A small self-supervised image encoder, trained from scratch: num experts 64, 40.0 epochs.
Rows from block 4 of a small self-supervised image encoder, named by matrix and row number. Rows with one number belong to one neuron. Each number is 500 + 50 x the weight over its row's rms, rounded and kept within 0 to 999. All counts start at 0. Numbers have three digits each.
After each neuron's rows are labels from the 100 images, of 14848, where the neuron reaches its highest value: "place" is the part of the image that holds the peak. Only what is clearly more common there than usual is listed. The data: capsule endoscopy frames (Kvasir-Capsule). In brackets: how many of the 100.
# fc1: MLP up (model.blocks.4.mlp.fc1.weight, 768x128), inputs 0-127
# fc2: MLP down (model.blocks.4.mlp.fc2.weight, 128x768, transposed), outputs 0-127

fc1.184:476476571531611532410523478520481393479473528433448476403563398549517506532602495464494533468440475466585521557465514572509553478465542595400551484470550509503456503543480493387491516533514451514519721475524422503420438448471513520487441551485410507545468461463478529545512507490519502477465503495513419487523511516545574565432451511462482466479510485504493628499484506512528549468452
fc2.184:492472414503518411511531529512486570430554499602562510581428480460499480480557504607535521548475512450434533443493544428433395466527395485565528497448499520533415528454536583642525528509591506541424443541454535536495475449516481489495523459527510557531499481588572530469429518433445563524481556501498547543450421488501554515523507421473497465580358508501496422424541506460480460509550
place: centre (58)

fc1.517:491522416483477442545530504455575499448419551621488541510516556411465524478482472571477521418528476501558499569506458444520346533602457457563571562554377600435438480412525480531479535450517527536489459451457525539566502402549486478438567431478560452586451484493551564547454471440464564485506502511476497527546435550534460484506505542479494522440591560423549464486533502478490508453531
fc2.517:560390494510617497490485587502578499503493534378472450419469484503440484543522515454513515491497482552454552470533476495399613525564666501446476447500526443450488457535553485425499538536420553448534550442574531477466515478585523544484521445497526485517533480480461538526468500621532492528524465487490490415500537443568585410525554417533482485445405460501447519510524488558484539387476
place: bottom centre (26)

fc1.10:459470437567553474507542465541496565489510575600523484518487426523476517551567503516522565507453521479487553516515609487494535415554443512507509498425531531498419539522484558529504511524555532569505549409522505487507350432445529486517493545444551511556466390537464689467420509393508583404431540508433462405497497530457572488446535468440533435533512467463487452525547479491453497486505
fc2.10:463491508409490437488439497525485538522417504534584525524477493499537515419387526498524473546520591529383538458477441480381538507510437456492480460555531527582567503477485483534486455533531548439499460473494468434452620505563431518589476491616537393482595608382519501505538464540456463524575466520540533532455526464457461509569475476480442474522585539522531522400565516464493489551565
place: centre (66); top centre (25)

fc1.34:476557483379407544532471477406536508458459475488417415514586505506531557435537433541450471413575480542455528444475613449519446500505457436558577558590435565364509462508508506517475525484525536629516479512496536522543455497479546483485573430433560510573493483472439554512452489533347525468463528505513465536539497530489481443492533523567480520466530541412507473532565511476478573435524
fc2.34:567492400423582503555481603533515562473477553532468558508539534485513507484486504535526441491544435565469625502441441453455526445526496514500576507549450514422440460521473498467479479489408423546461636478477527487538441419551452569546559497553486444558524515397392495462442462534450496481460518412537428525576552510551467503490480528432467524534395561482489603471533496560518563429484
place: bottom centre (40)

fc1.342:422442457545494503528584503453510553477473595512470496521524488464524441506502436476547514503519554558507528454479489586521545480519433466587603491521570514515394449469428593513483581485463582486641523376611463469477426453437496493508505491415513525521482505521506629572456501541534604477500498495419462418492448545438550498514525460397474486490520472500508425495553461447511571498430
fc2.342:579503533569592525527482502584576488494502502461472485479421520482424532483403427454544545634438516504474467513501457466578543530384508468430446511478554473527474508589484477502512436563365518425555524409519468414462565551452492521500464545477456493459528462520495548480555518491469503572509430493459604492490418481525463477470595464543428498518560468632457529492447440587451496495530
place: centre (34)

fc1.83:541490447539572506506540462519582556538537536583427501533528549506439522406460527460485650477479500475488509508489492440476553492519454546494542490470466485426520614438527497515496477546461543447485514447464507616464450454517425416588448463550536584518407451594577530536427454468518512438555438519475487530475506590530378496422472538476569486444485505469485465581494400511478437448581
fc2.83:468479578519436620468528487512524404436488488373460509524547514589554514468547437398455477542509549514522500544486542589452486458421601547514438534487592569506544418566465433488477615525482517505600514530575489498471446559435509518463513463458454464507501459548440454483514488482578518448475553531597485457552540506400513557533495390561406475539471440479516506494454481533501478498425
place: bottom centre (47)

fc1.439:458538577527395447477561458493523465544563483476539515524541451464572466524504527539567486477540494565525366456517477587573521508445507427480375573464456538451477519550479454478578550493520472535507506492477480535488526651471514474488521535419501524455456526470505481427488470504430610520478507547496485520408483566471493368539484410449521445494564443600522540448548547405472479566422
fc2.439:487551525463489487521405624492489528555481490411499488495432496447436420617516487589612450451585416585488507479463420554417475529521478447449464411511530528501489506484542495484463516457465434528480496475486467445542512504502533565522540525527561543530645556433459536409581548468413449521578519493517507458531541398534497525552572482541576484504482524513408511486509472549465587526435
place: top left (35); top centre (33)

fc1.304:521490548457496501486544433437546437486480449526424454568561522412517476503446515536532483497558426550561449462553524549541501562497392474520502533511458473391458520572425590500521562495507536577581522437506487548519443533487426385502453500457525518542341485520473495448525424500373510435508478543464557546520501582530467435506492499522623473419494601477552493495561459512574509498462
fc2.304:408516578494458521512469468449467470419486369494599475519554568575584509494537480455522410464536532420564510431436527446517422477543501551556525492583504442552494408588490489590519545472594489585479432588575563470482492490536499524486457501556462519471563440549541444451450499518492452486420579509609477539535513444407485505514449485525409523535492558467511408547464499498521479471464
place: top left (63)

fc1.18:501446454523574474532509504457556528442386487625570500480502455471442500469460512500506513411460497438583501464570478445554521623565519479464549522489472332531424458440524518439546537473627549559476475427659518473521470460597504477490504575509461500540490457499543520517514432517482551480515463500473555549546460511557545531493465519546468530374581524520457476472510458489516545450478
fc2.18:487619483519484494569443547534474613500511422498554484509406584477501522537481493580568498516470473461475460495433433439486432459430430467437471442494421595542563523478530530584471398501496518530411432510384462474550568546533477555550433582475533564492537530480515523482605564454417426473472568556478560546473447438526445535551557544470577512519457523508491484450419537503489501545508
place: bottom centre (38)

fc1.454:509548496571432548576477486476527427491531591485485413489512468469426498547474484459584572513442529592505506524616555526509449551524521430437438559471474472523570487551514370452508440517532563476515497510507557536445523565504575476463472409365472421447462508528576501514519512537553549571490466585420496517496489541474574472549485532548495557418583412498509519458582476462440544420452
fc2.454:504475467480544483531536494604487547567469498519551580480468469510499553540447524589518510571470567392504542604465545497507477400405530537438454565466498522620549487460466467548511451519572406425438582540421426467497507461477446548493550509498422483512485509420457482435486507420538521448462547424519528506455510550505505571438516459439547505580462451591509614432488499558464441579474
place: centre (35)

fc1.120:466571502444510585489474442424484457393554435546458472472509467587486574477541537517524531362468505390454546504534461580452463507526389604560614497538524548442566622518483494506549452587550517525521523528398475540489460452515538499498469511479509474506447521465566464501487494478522503531449521505512459502509523556452554537428408523484530488443453484371559511478546506498497392411537
fc2.120:510534492514522421495472511620490634544468518512560496439438579473433510456470563471499486516490483468410473536461490469571460375435506538464443506474525561414518492577471576547460444495509536498466506485533559333572581488496486519454492480502545580551521456507495589518485642469461519396487479447491538471486486500526461457495574558510452526599418480575458440527477492556470547531483
place: centre (30)

fc1.100:507602542550447465543518405491545519556508447547550535545512564500477516484477577588429544482609417439460430445529587465577464468449382541532505513500383483431546471457531513576551493526591535551476442566430501558518455469474506473540484484490524601498393523510534471469531554466422548452520449488577480519422488571481403494463513521491584417451552528520495424549465507460499458511478
fc2.100:482496547585531555548478462550450465485572452464555450460519441569564541529504532529455497494505519459575491559486496487529475438501538573465501566462481448595417505551486502450568462537481451478392569565419488383460517460474484603494479441541368470549509480495451414448509513453538500502417567412531506516511504510582500562448503523422422494590413521575513536400439574492463461518559
place: top centre (27)

fc1.578:433574521434513494439579505474505379557467389502545524510653514534568448436464520563520465559504525483518551549456532554472476523497453535482567430530503423529523516469459512516521580462605423478538538532468488572438490470490387525461504538551397495588523501437466416440524479412498461515441522475610453531528472517461504529441412491526499496422515549485588533487517530428473419545501
fc2.578:610433461448527553472505500552433529532518471412449482467575501501537517564491459595420486561574522466553387477531567584480528490502540472545492472479520379540507556440504436454500527505484395498492498555438535573529436490430531471473522541486477463500501499524574413540547455519545517575502513392538436478491425601476560507401517532571612492435514466474538513505454484421559424513575
place: bottom centre (61)

fc1.150:492499552366449522379516524435468503476408454477510563513517503510476511484524544544517434475609474555537389414443477499617521539474530418550523460503483481568459422501475517453491514496518565586435489514599516499548426590472520450574543560515555591512512464463458452533574503496423501441504535456476468529522513499515487365584465460520539476504506561503432484541555497490456632533477
fc2.150:527510512547486485502537525593534544443491495454388560494510503487483515511577541540449475543562466573521469523513469496482500418428539490545441450518507486428406527408497517372498500508484435616516618418480458449577417567489504562495501532480498643592444478497383507436486574467425534474429504445603531513506509546553471497457540469487438475481518564538428521544417491546501523484482
place: top left (49); top centre (34)

fc1.505:491438403452506512512544490445595512523404496511461522494532460440484446513468571450581527445602499445470551547415588487512499571558495414542567506585560481452488576463485477577442580498523501456466515483588461537551443442467469482582490534498497511534465484566572514572423467473450573407550468522498471469485497564479468521477454536558563571462472465433511529497552338501580492479418
fc2.505:486429577414567446514484628482445465511486491460532561534447532463549527537491579523560425461594507535613492424503418478468542530513490474536480580550393506470493409535535536493551537505483462536491501570500535467521521537529512509485537474518558479440488570408463462501449475543398483519507450542402478498456456447605532359548468444401554421541442522507524530452569561542517502548469
place: bottom centre (76)

fc1.556:421505484567442548456625422498586434575464477525530495523568460537449551452437549471495620448522561580524430548448501506575490525529488507444520493461446471500549476450458477537544502584476461473508528528495484586469458520458506462552461514434450519460385468573494481549478441498543564517544460570456491536395484630492450505495393447454511487442582448511528455567566499411504440449474
fc2.556:406483434523506438485537564444453550549481614473466518450615417464471414486545443475480478469468476506553511579484503527475459517552542452382554494462468503523468447483491512479476524394484414497490478523544546589533468481542476475479598546583527531557497474543529532536512501527511478513529516598514390389502581480447518510479467494530488553552514492447514541551596507358613598539503
place: bottom left (53); bottom right (47)

fc1.354:492465456489522532464552429493644496579420461506448501454535429496481455469502546511598521471557491408481529535418536483539547551522462479513522460559526444452472539429502554543440569518522487504437519479528504523540465501496423481568500590517461544557480502479581494550402498486445536432567439508498441437493568589521440547434465517558630584455494477474478489517560332456568483474440
fc2.354:497470585396589453517474652471414498431483484493488515536467592469533535482477563437475443429594428534544502427487450511499537528474473541543532585542378487438527415556497557511495539476453521539528473570523526460517516470503495465510519469481595493487508552485457517508483490553397464473500469548368485570459495419562530360558449478443519425549447530512535541493557568545509533518510
place: bottom centre (72)

fc1.527:515457528499505483546531495541489546532483502536479460567513487414507461498431528464530566489492423460480458518486499495534533531453419485407490540483486528438551579500501492538475455509463562477496515488488437586451537514530501365560418555387540506469428514570527513506517448514447511391572418651376535527396500557481412499558470521508648497496501481562567518461589449459564530498494
fc2.527:482514484504549483430545545469495497398337448538471470471620482467509486513548479541448465468499529398551494528513557450566391585496456445470599465533370515526470425575468506527521561451535509556551443528501508598552483500436494494416536527437530486598473464501498492499539436513495519450450502527564482483599451488495565510416501535591457524499577522473588419481468503511536520529576
place: bottom left (52)

fc1.646:455609441427426546484533420502516495446467447557565502520537562532449496399445502607507501538507544479434565412511569499496459469533443482597472415490464495545546581537462528538596483529580544518487445492391545541507420583468423464499534456552541540500484541544490442446517533567501541506469506507498518493534419547358511499430488556544530420487499518481497428530556447450443450536592
fc2.646:520487471459586495508494461568503546502505508468581548453418437501485469503445526487512542542521485513446609482495558508550595445506580492483435454470521409520461473493495511414518491515500425497440634435441494372491490510554422593548514530623401437511572522488396500434500533476437475510483492417521484495507541468576610559453541484504447469566477515539408577474468534469523528555560
place: centre (29); top centre (27)

fc1.222:446510510503529490449557485483535381453522537489469555480582461405591438470523426461553472524459559552584497549538481499503428595521540436521504552512494512517432499489461468460474593454559471471539612459535552526425537513473491514424487405368346480575476425572502488546499439462541544623431543567475443499515577536547481472476450468499482547493511490502533534439494530539458554469504
fc2.222:578442476475534499539509500574533469419530515502443439528425658461542522449480552462500496607546419505479474468565477483487574515492538470591484560501533443454471469376482490424467531529513590504467547467533497493467501503516493442539504427454515579547473528554482473514491452531472522503525473410537625585453415495589471510504494461534499524384484544595505469427355457535500476440525
place: top centre (30)

fc1.659:498536596626494512571537479484503462577478525433452474474526564494447424541520509506483537528564460522568455486504491517550495479436452573509480505475446440419513507447550448410482525477500541514516528477536484535450473486376565439478502423452474582506449489553467533584584553552602527432531414486543451471430423564538469485426545558508539479432580369531472491609482487445459577501450
fc2.659:538574461557409517563428497458453531533594517484587538433479526538437491523565476526408522511499518488459530519556573465582446441523484594536531472365447488559501477535555509456522447467492523488446375569417548536501470477527529546400586444513506498523504478534586503478559618505517502568420592474505389462527539483441503567429528561499457478538494415438436494527502528472476494489468
place: middle right (40)

fc1.146:398485495555478458542484524366462492480497544519525558499531496436574410531591518440548491403468536518499469542465447549507395549504406425421581500497543576543506513518536518582457560446529517570527515495530500526486525479517577522406438510356482433478505510444622553510517493451516517566470564595407442444499502522432502528544433480449483542515463468418580495480539520488541525533517
fc2.146:505451534530579525401520504550532375479503486441413430446514537489536493446573414416513470493467538524583468547531405536494540568495525511525566529534565477481432432503455468425474566531414480485636589446551445516461547464525529490488465546451424433552473478494544500641434418567569508606543434513510526494499487478552520487465417451493487509432536513496558537518487469544568486508522
place: centre (34)