config.toml
model = "self-supervised image encoder"
image_size = 32
crop_scale_min = 0.2
method = "simclr"
parallel_block = false
layers = 12
positions = "learned"
projector_hidden_layers = 2
temperature = 0.3
lr = 0.0025
beta2 = 0.95
eps = 1e-08
lr_schedule = "cosine"
Rows from block 6 of a small self-supervised image encoder, named by matrix and row number. Rows with one number belong to one neuron. Each number is 128 + 24 x the weight over its row's rms, rounded and kept within 0 to 255. All counts start at 0. Numbers have three digits each.
After each neuron's rows are labels from the 100 images, of 14848, where the neuron reaches its highest value: "top examples" is what is common among them. Only what is clearly more common there than usual is listed. The data: capsule endoscopy frames (Kvasir-Capsule). In brackets: how many of the 100, against the usual share in percent.
# fc1: MLP up (model.blocks.6.mlp.fc1.weight, 768x128), inputs 0-63
# fc2: MLP down (model.blocks.6.mlp.fc2.weight, 128x768, transposed), outputs 0-63

fc1.669:097129122143146113161130177107128152128122133114150118130124126043106032145131146129141144088158104153113139137099114134120148123154120119126160103144101119158133105099144119131117122025119136
fc2.669:101086141123139091110126143138123119135114128145151136128128138064167076120141194109111087102123140133134096137101113119162137144132151098129128146132137154111120145143130116128077172046137124
top examples: finding: ileocecal valve (28 vs 8.8)

fc1.736:113113127134120110126181130143134127153159159158135150175146137107120134105078148100136144128126132113156123135138135125171114138133111117085109147100087148128150137082112108113161121130116102
fc2.736:106115124095131183122118118095122086148126122081138141103198125155127125131140135098121136158130103138107129152105177166093119125164142120124131078104137102164150120109141107126094154122136088
top examples: finding: pylorus (36 vs 3.4)

fc1.438:137113128104157110117170117156169142148124146118112160150136137096103103144076133119144141123158115112129097136128125138174122143106100112124100110152093146156100153117110145110127155134120121
fc2.438:112084142105145135116168105138119078136133110130128116128193103157162147122134154092050113111151136139120135134129156150127157137135143154166146153142110088141115089137108122096152153123109082
top examples: finding: pylorus (49 vs 3.4)

fc1.399:141091130128149106133156121156131121177127178137128118121135119091139121125092105092105139138096148123121136148162122116112155170147138117099124178135112097142126139064123106134116147133115133
fc2.399:127165147114201149093136143143114129113089100135108107106143161134110134119156129149143136158111133126129129142107110157137122099087094143092144106117132147163112114158109173124149111139115120
top examples: finding: pylorus (38 vs 3.4)

fc1.258:112123111157102131138155126151138116151155145167136144160155121116123134099083134068127149111125128112151129138128143134155124134138108117109119143085104143110155127088113095125138117138128088
fc2.258:073125112117151168141112120108130104146144107126155155126199114152126127098109122096167129126104123107115129167094133153098114137155126139104136077093126124143163116114123116161083148113130103
top examples: finding: pylorus (25 vs 3.4)

fc1.531:115117129120145106145128163112132144118133146113152110145132132035109057147140134132140142090167109171115131133115112134122166138153129110137163111144099120160134112089143117126114122034114140
fc2.531:112084143124134087113111143147120121137134133141142143133120139066176093120133174100089090114110136148140104139114127119163137143132163098122123163126136150106137148152131111132073167053121136
top examples: finding: ileocecal valve (30 vs 8.8)

fc1.134:128127119118161112111182114124159145156133154161117153159138136106107104134073137111162144129153115096142097112129136129186122168117102121119098110132106137143124138086112127122132144132137115
fc2.134:133098129129136143144162138121135100156148124115149109116164102161116134138111150085099147112132108133125141133142153137126165130129156161113139128105104064163134084105121119077164132137127088
top examples: finding: pylorus (55 vs 3.4)

fc1.537:127150128126146116139170109118158145165127139156125158163138150109113100129067130122146126135153129095128095125117120135208117156102065120125108121127088152139126135094114132137138143133143128
fc2.537:143086127114143131149130129133144101177134143097139131114153105144110129149117166099088140116136113143121177120148153143134166129136170151107119128109104080153139090133133104071158134123119108
top examples: finding: pylorus (32 vs 3.4)

fc1.300:156107106095143129142145111155147162152158147150127151184116158157107153121112158128124141130117107133108155086146130096106139104110094099121096133127143100106129183095128141121123103173113128
fc2.300:143106151121117161099119114140152039115106112073098129157123128135134128103113102101104129193135182142151102135137121140123141157115161115182110158131161144114127104156127093101128169135102147
top examples: finding: ileocecal valve (32 vs 8.8)

fc1.207:142121129107156108128172123149163152140110149137134146150129147100102104145066136134134140141164111109120111129141145139169123158107085111130112125139085147144122131115120145128139143137122121
fc2.207:125089132095122150115145097134127080140126104122118126138179104153159149120132157116039109128166126156113126122128168148132141145149147141168138141155110079120139100132108131118150159129113090
top examples: finding: pylorus (47 vs 3.4)

fc1.59:146132123132151108102157138154131179166122169154073149158138108084112079139107123137143138138101107138133118125160114142113143112108096117086119088118110135116109153116115162104134128110103106
fc2.59:121156132132153136149138094123096137083137125193105106164129136147141161085129126100122124131093085129125111111143148122137135109109068138143138154125094144113130124134094171122140115162092184
top examples: finding: pylorus (47 vs 3.4)

fc1.482:106142134141142136121172081112145143159137108148137117146193118125124100100121133121145144125147110062125134136125165146151113136117097133105114099113122148097152112114107124139141125125122092
fc2.482:145105117123118103141107090123136150135131140133128143158106050138147156139081137100102155118099141148149130127157104108147165144151156101099134136118076160121091157135153114119153105136079155
top examples: finding: pylorus (28 vs 3.4)

fc1.45:119114132150107111139182124144131123143160153156136141171148139111116137102085136107128149123131126129168119138146139122176114128138118131100114150098082143127159131073106109106166115129123101
fc2.45:114114107110124185147104117099129106147130129089140157109177134157104130128128115099131142169119099125096146155112180155098113119154131120119127081100144107166159114108148109142086140132143095
top examples: finding: pylorus (31 vs 3.4)

fc1.243:121150100148112105170130143076119194160171109135136146137121095127143121137118120107158113076134107141128085070120148166144096147139084117127107098073116103093116140137144164165112128121108105
fc2.243:117151119081119130080133125157094104131099128120139152083102178122113097122116127145144115144144135124113132125150140129108127135127128096126123109145166143145167181153145123119118125104153138
top examples: finding: ileocecal valve (66 vs 8.8)

fc1.404:143087108169173114138122152128116170158096119163149132101131116130131138148126121098128091095132081124133112122125137115139147146108121104094139167134106120101131109134107154109119100165142081
fc2.404:155137147086108088119081099151119096124162115128113150121124183121174122119132155128116115143133169127145113151160138142134104121124144123187116136148150131105119137163168102123102164084157124
top examples: finding: blood fresh (26 vs 0.9)

fc1.412:125125135113160112098177116141149132168139151154128155158141142103111100128077145116167142136152120102136103117136128128180127164111108123105094122124105155142127144096112131122129138128129111
fc2.412:133099123129127136132141138125137095172144126126146110116179101165119134143109147090101133114129117134140154135146145131109156137153155166102138122110122080165145102112125100081171129133123071
top examples: finding: pylorus (50 vs 3.4)

fc1.568:121129108169116128146133128093151139139129121169146180128134139134156140119143117081131119111130120139153050079130100094170108183161112092125102133102105106091129123129145153155126107129100124
fc2.568:155146148075113123097103110164123105146112097083099137115113159139126119134114134109149113138129139119144115113159093125120121122085159099138095095142151114116129139197176098106121116117118117
top examples: finding: ileocecal valve (40 vs 8.8)

fc1.267:127116108108170102096185117135172154148115150151113138149135118102092117146083134124163147115140124100135108118126133123168112158119117108103104106139104132172120128104108142121127153142138120
fc2.267:117096134114145135109180107133131091144145108118141111120178103155147138120116162085064127110150131143123126129131158153138166138119151154151138138125115058147129087125107131081154158124129095
top examples: finding: pylorus (55 vs 3.4)

fc1.572:129117128104162110107176116144171151152116146135117151150133128097106106150066135129157139124154124111127103125134130133175122162110107105110100112147096140160116136109111138112135149140124118
fc2.572:115081133108132137109167106132127084136134108119126117130184097159153146123126154096053116113157128149120133125134159156125161140139154154162145142138123072138131087124106128086160156125119098
top examples: finding: pylorus (49 vs 3.4)

fc1.83:135111119088136108115147150133118159156133157143086171188147133093136091108096157101132103115145128123141130124096117138182134117087113092111143134125147129121113101127071122171121148115113078
fc2.83:114139103120128116120143079125126134127105105125121167128090103151134161101129127171151103117093119124110146124107126158132141096117107136104141128136177149107105129210110161151111111134130138
top examples: finding: ileocecal valve (26 vs 8.8)