{
  "norm": "layernorm_no_bias",
  "parallel_block": false,
  "moe": "soft",
  "moe_every": 2,
  "shared_expert": false,
  "patch_size": [4, 4],
  "conv_stem": false,
  "positions": "learned",
  "projector_hidden_layers": 2,
  "temperature": 0.3,
  "optimizer": "adamw",
  "lr": 0.0025,
  "beta2": 0.95,
  "lr_schedule": "cosine"
}
Rows from expert 23 of block 7, named by matrix and row number. Rows with one number belong to one neuron. Each number is 500 + 50 x the weight over the matrix's rms, rounded and kept within 0 to 999. All counts start at 0. Numbers have three digits each.
# up: expert up (model.blocks.7.mlp.up, 64x128x128), inputs 0-127
# down: expert down (model.blocks.7.mlp.down, 64x128x128, transposed), outputs 0-127
up.26:568508503511559467515596431543576416526556593541586541484524580499509402503436492490557578490546516478569543506518519524578427494533515529478462463463477432525558537421573447480504598491554519422522544477479450564432453463563471472446451468406420530538448519535555539472447458461600553617532453518437408451462454551516536562435458402490596462420508471534477446474541456457527437430473
down.26:556550496604574489583533479489581455417539552522554498440526538481505398569595525533457574442509416436483520560464539525591433451551527536476541465492388511469443510439620522483429574430493581469435502512425376545453383443449528523397546525412499547564439485548514535601498504513621540531497551518371405412527478501546506548417474418544629499548415472497461467462537421457540535463520
up.27:572528499500543462515599416558575426525555579542573505487531573493496404495426488484548577485549524471558567501530539533575436494535506524512464456471485430499542552466564430497513598497565517406532548476471452566440450469543450466477444471413430535517429531563559540467445474456571561595531448517454419467462439562509549550430463421497588444404500487535463463481549438440522443437481
down.27:558556492588550509566546484522569436407541534512576489440539554488511436530574523532464552448506447442488520570488538537587418439567538530506530486486398515467452512464605497485442564446491581447430502517420415550447392454425523503404542494413503528559420469540513519606496495508626553523500556497400417412520467509531486531406486460542620506506430482485485477458526422467510489482533
up.28:534511425474519474454574425572555482518532557598493535539550466478469458483411466457602565479484513488554576440551542560502477468554491515496453455508460452487544552428487446507538552500533466463603587399519440517479459449575482453513435508515429489561423483523528585439406528484527570617499455552467442475453456575469602558442469472453500457466545490555454478536582452426521507436483
down.28:514576479551582523487536516580558504449441514589557510530498525478486456480534463542527535494424490486407575504476531521463509380492431525445537409502444527467479511569504548513485479478469521488532524422459464510478350477487480466492488584478510491511457504533477615480452549481551567526493554542518467422536443500465549524434524491491556473544497545463500474551591409469499512475536
up.29:570526480505526454498597413561571438527552569562563504510545557494477427490415486481562574470533532477555571485532542549567437484531493520506460449475474435501554556470532429505527584496552506414552557460479452555455442471555446462492439483437431527523422531558564551457433464473577572596521445534451417467450419572482563554428457425478560444412497491537466458492574439429519452442499
down.29:546559506587532500556558488539559432404516528522565480476535555503500449517559520546485550454474458461467533558499541536565425416552517547482542468476406514479469509500588506484464551462488584455439513510418431530451365448427512487425534496428501534542406492530502533564484519524631567537498564501419431415510455519518509524403503460525620491503429483480499467474554424453500487478523
up.30:569522445495519477482589420564567465521527559569520505523553522479453465476397460457589579476509538499540570461527550563538460473535492518496470451496471445508570541455490439515536565506541500432583569436499459546480449458554465460505435496478431494547414512549552570460412483493555577601500446542441422470447423577439595565433461438463529451430517471554459461515594444421509472427502
down.30:532583508578535502541556495556562480413477532548555494510525534492461458503538489549530551466451495496422579530487533535515461379510466547466530442487441541480487526544557536494482507473466556460468527458417450515458348487445487461462503536451521522517423503546476598532462544529595579537485567528438456412529437527471552512402532457490592473528461501486492458512586422462478516484514
up.31:529538431488525507456583424589559479504507517580500505554571510476457470445396471463566563490503526479516578451526545586519461461517487518518480446512466466507559527460445451539534569508544485441604575430513440538484440447540466457517426503501441500564420503565520566448415500485527580584495461545476455476450421576437596550432464451479500458437537489571479459528588431412516508442514
down.31:504602499567546510513570522589558496417459505549572508515517546521457479460507491559526538479433538492399585521485520524475483378470462553470498419508454537486495550553513511475500474495496565453478518451421480511464356511461489471504492546463523526515431491532472580517484541525591575514465547502484469416502423506445540502433513477475558445516500509498504468519576435472462476499545
up.32:542526439492527496455579426571553474504511543585490518545564492468444468463397460454591576477486515499536573445537540585513465460534493515500474454503457465503571529441465456514534558503534490462603575415514442535478448447565473454508428503508433488570420485544527571451404508495527573605497454563453440480456438574439602555438466451464507464455545473567465457532596447419509506427499
down.32:522595497561561519500551512576560502419435527564569506520518529503457467469513467544536535486430499500389594500476527529471502376468450553452516412506456543477500534572507547490494470484490561474495526429439471491475343503472479455492495566466528512516445497552461605506451550514573575515475546530480473412535427506445557513424527467482551447541501529480493465536597431480483517480526
up.33:563524459503523462487595419572565456524543566572538512512543536484470443479402478464577575480525531484549579470534543547550459475532489521505461451486473432503561550454515441508533581501555498418562569446495452554468444467560455462502435489457429512539423515557557566461425480486559575598508443538445425472450413578465587548430460435466540448413514483553458457500581437425514463437495
down.33:533569510584545501543550502551561457405496529542566502494533557495490444507549509548500550469459468472443554546503535526531444395527491542483543450488418527480468511515575518491476540458481566449461510483426438530452357471444506472449522521445522524529414486541488561559476535520615579533495556509430438412513443520490528506404506467502609472513451490487490459494561410456497496486518
up.34:550521442488525478466591422580562471523532548583518513525556513476463454465399475457585570467504534483538574442529554563528469467533482520499469452492475438502561545451479449520538572505549487430584576435517452539483440455555456456517426505483427502552419505565545581447413484485547585595493444545457433460444419578440606545437455449461526444430523479552459466523590436408517481441505
down.34:521586502573548510531555500561553479411473522543555492512520541491473461478532496552517547463424504479416579518481528526490471383495460544465527436495441535479477525544538529498483501477482563456471518468437465519465351487446488458472499545444515527512427493546485588526478549523603589519485565518461464409517440528468544506420513478489589455515460502489504451517573431461489492491532
up.35:524530416477529498441578428579556482506518531594477525546558475474463471471408465450584563485475515494531571432553541582497462465542495509506470451511454463491546531432464459523539557501535469475619586411528442524479449434572475459509424497519429494574426482544517570442401523485524571613494467558474453483460446570447592554444466459456484463459554490567469468537586455421513509439504
down.35:498609491550567507474547518585557521445435507582569507524495528502468474467511476544528534487404515497380600491487520518447514376455435541430515406512456532473500539575494546507495464493494534486526521431451469512473346493485483469507483570469515504498459510534473614486464554502557561520485542525507477423532434501446534525443518488476528451533504548484499463540590433479494496486543
up.36:534517420459503501398552440575531509511500550592465537571538434469439501479430482450593573474457503499519563429559532606459490441540499512485477467512428493485544523433457464508552497498512457504622567351535468504501459422582486456499444535554465462575442479532491565433418554472504539583484448591486459499462481549448573578460490470443503468533584488552460477561594461456514507432516
down.36:523571470530554536397526537581546565473382528601528518557481460498428486472489452535553519501436490537360607454442522540421533368469411548417523393543515563455521556562436568513494411509456518537556522403484505442526349491507428436513479597529538519512511534546450613446438558483497520501484514554528498417547459466423549552471538492463505466593539584456496447575608427527501509460559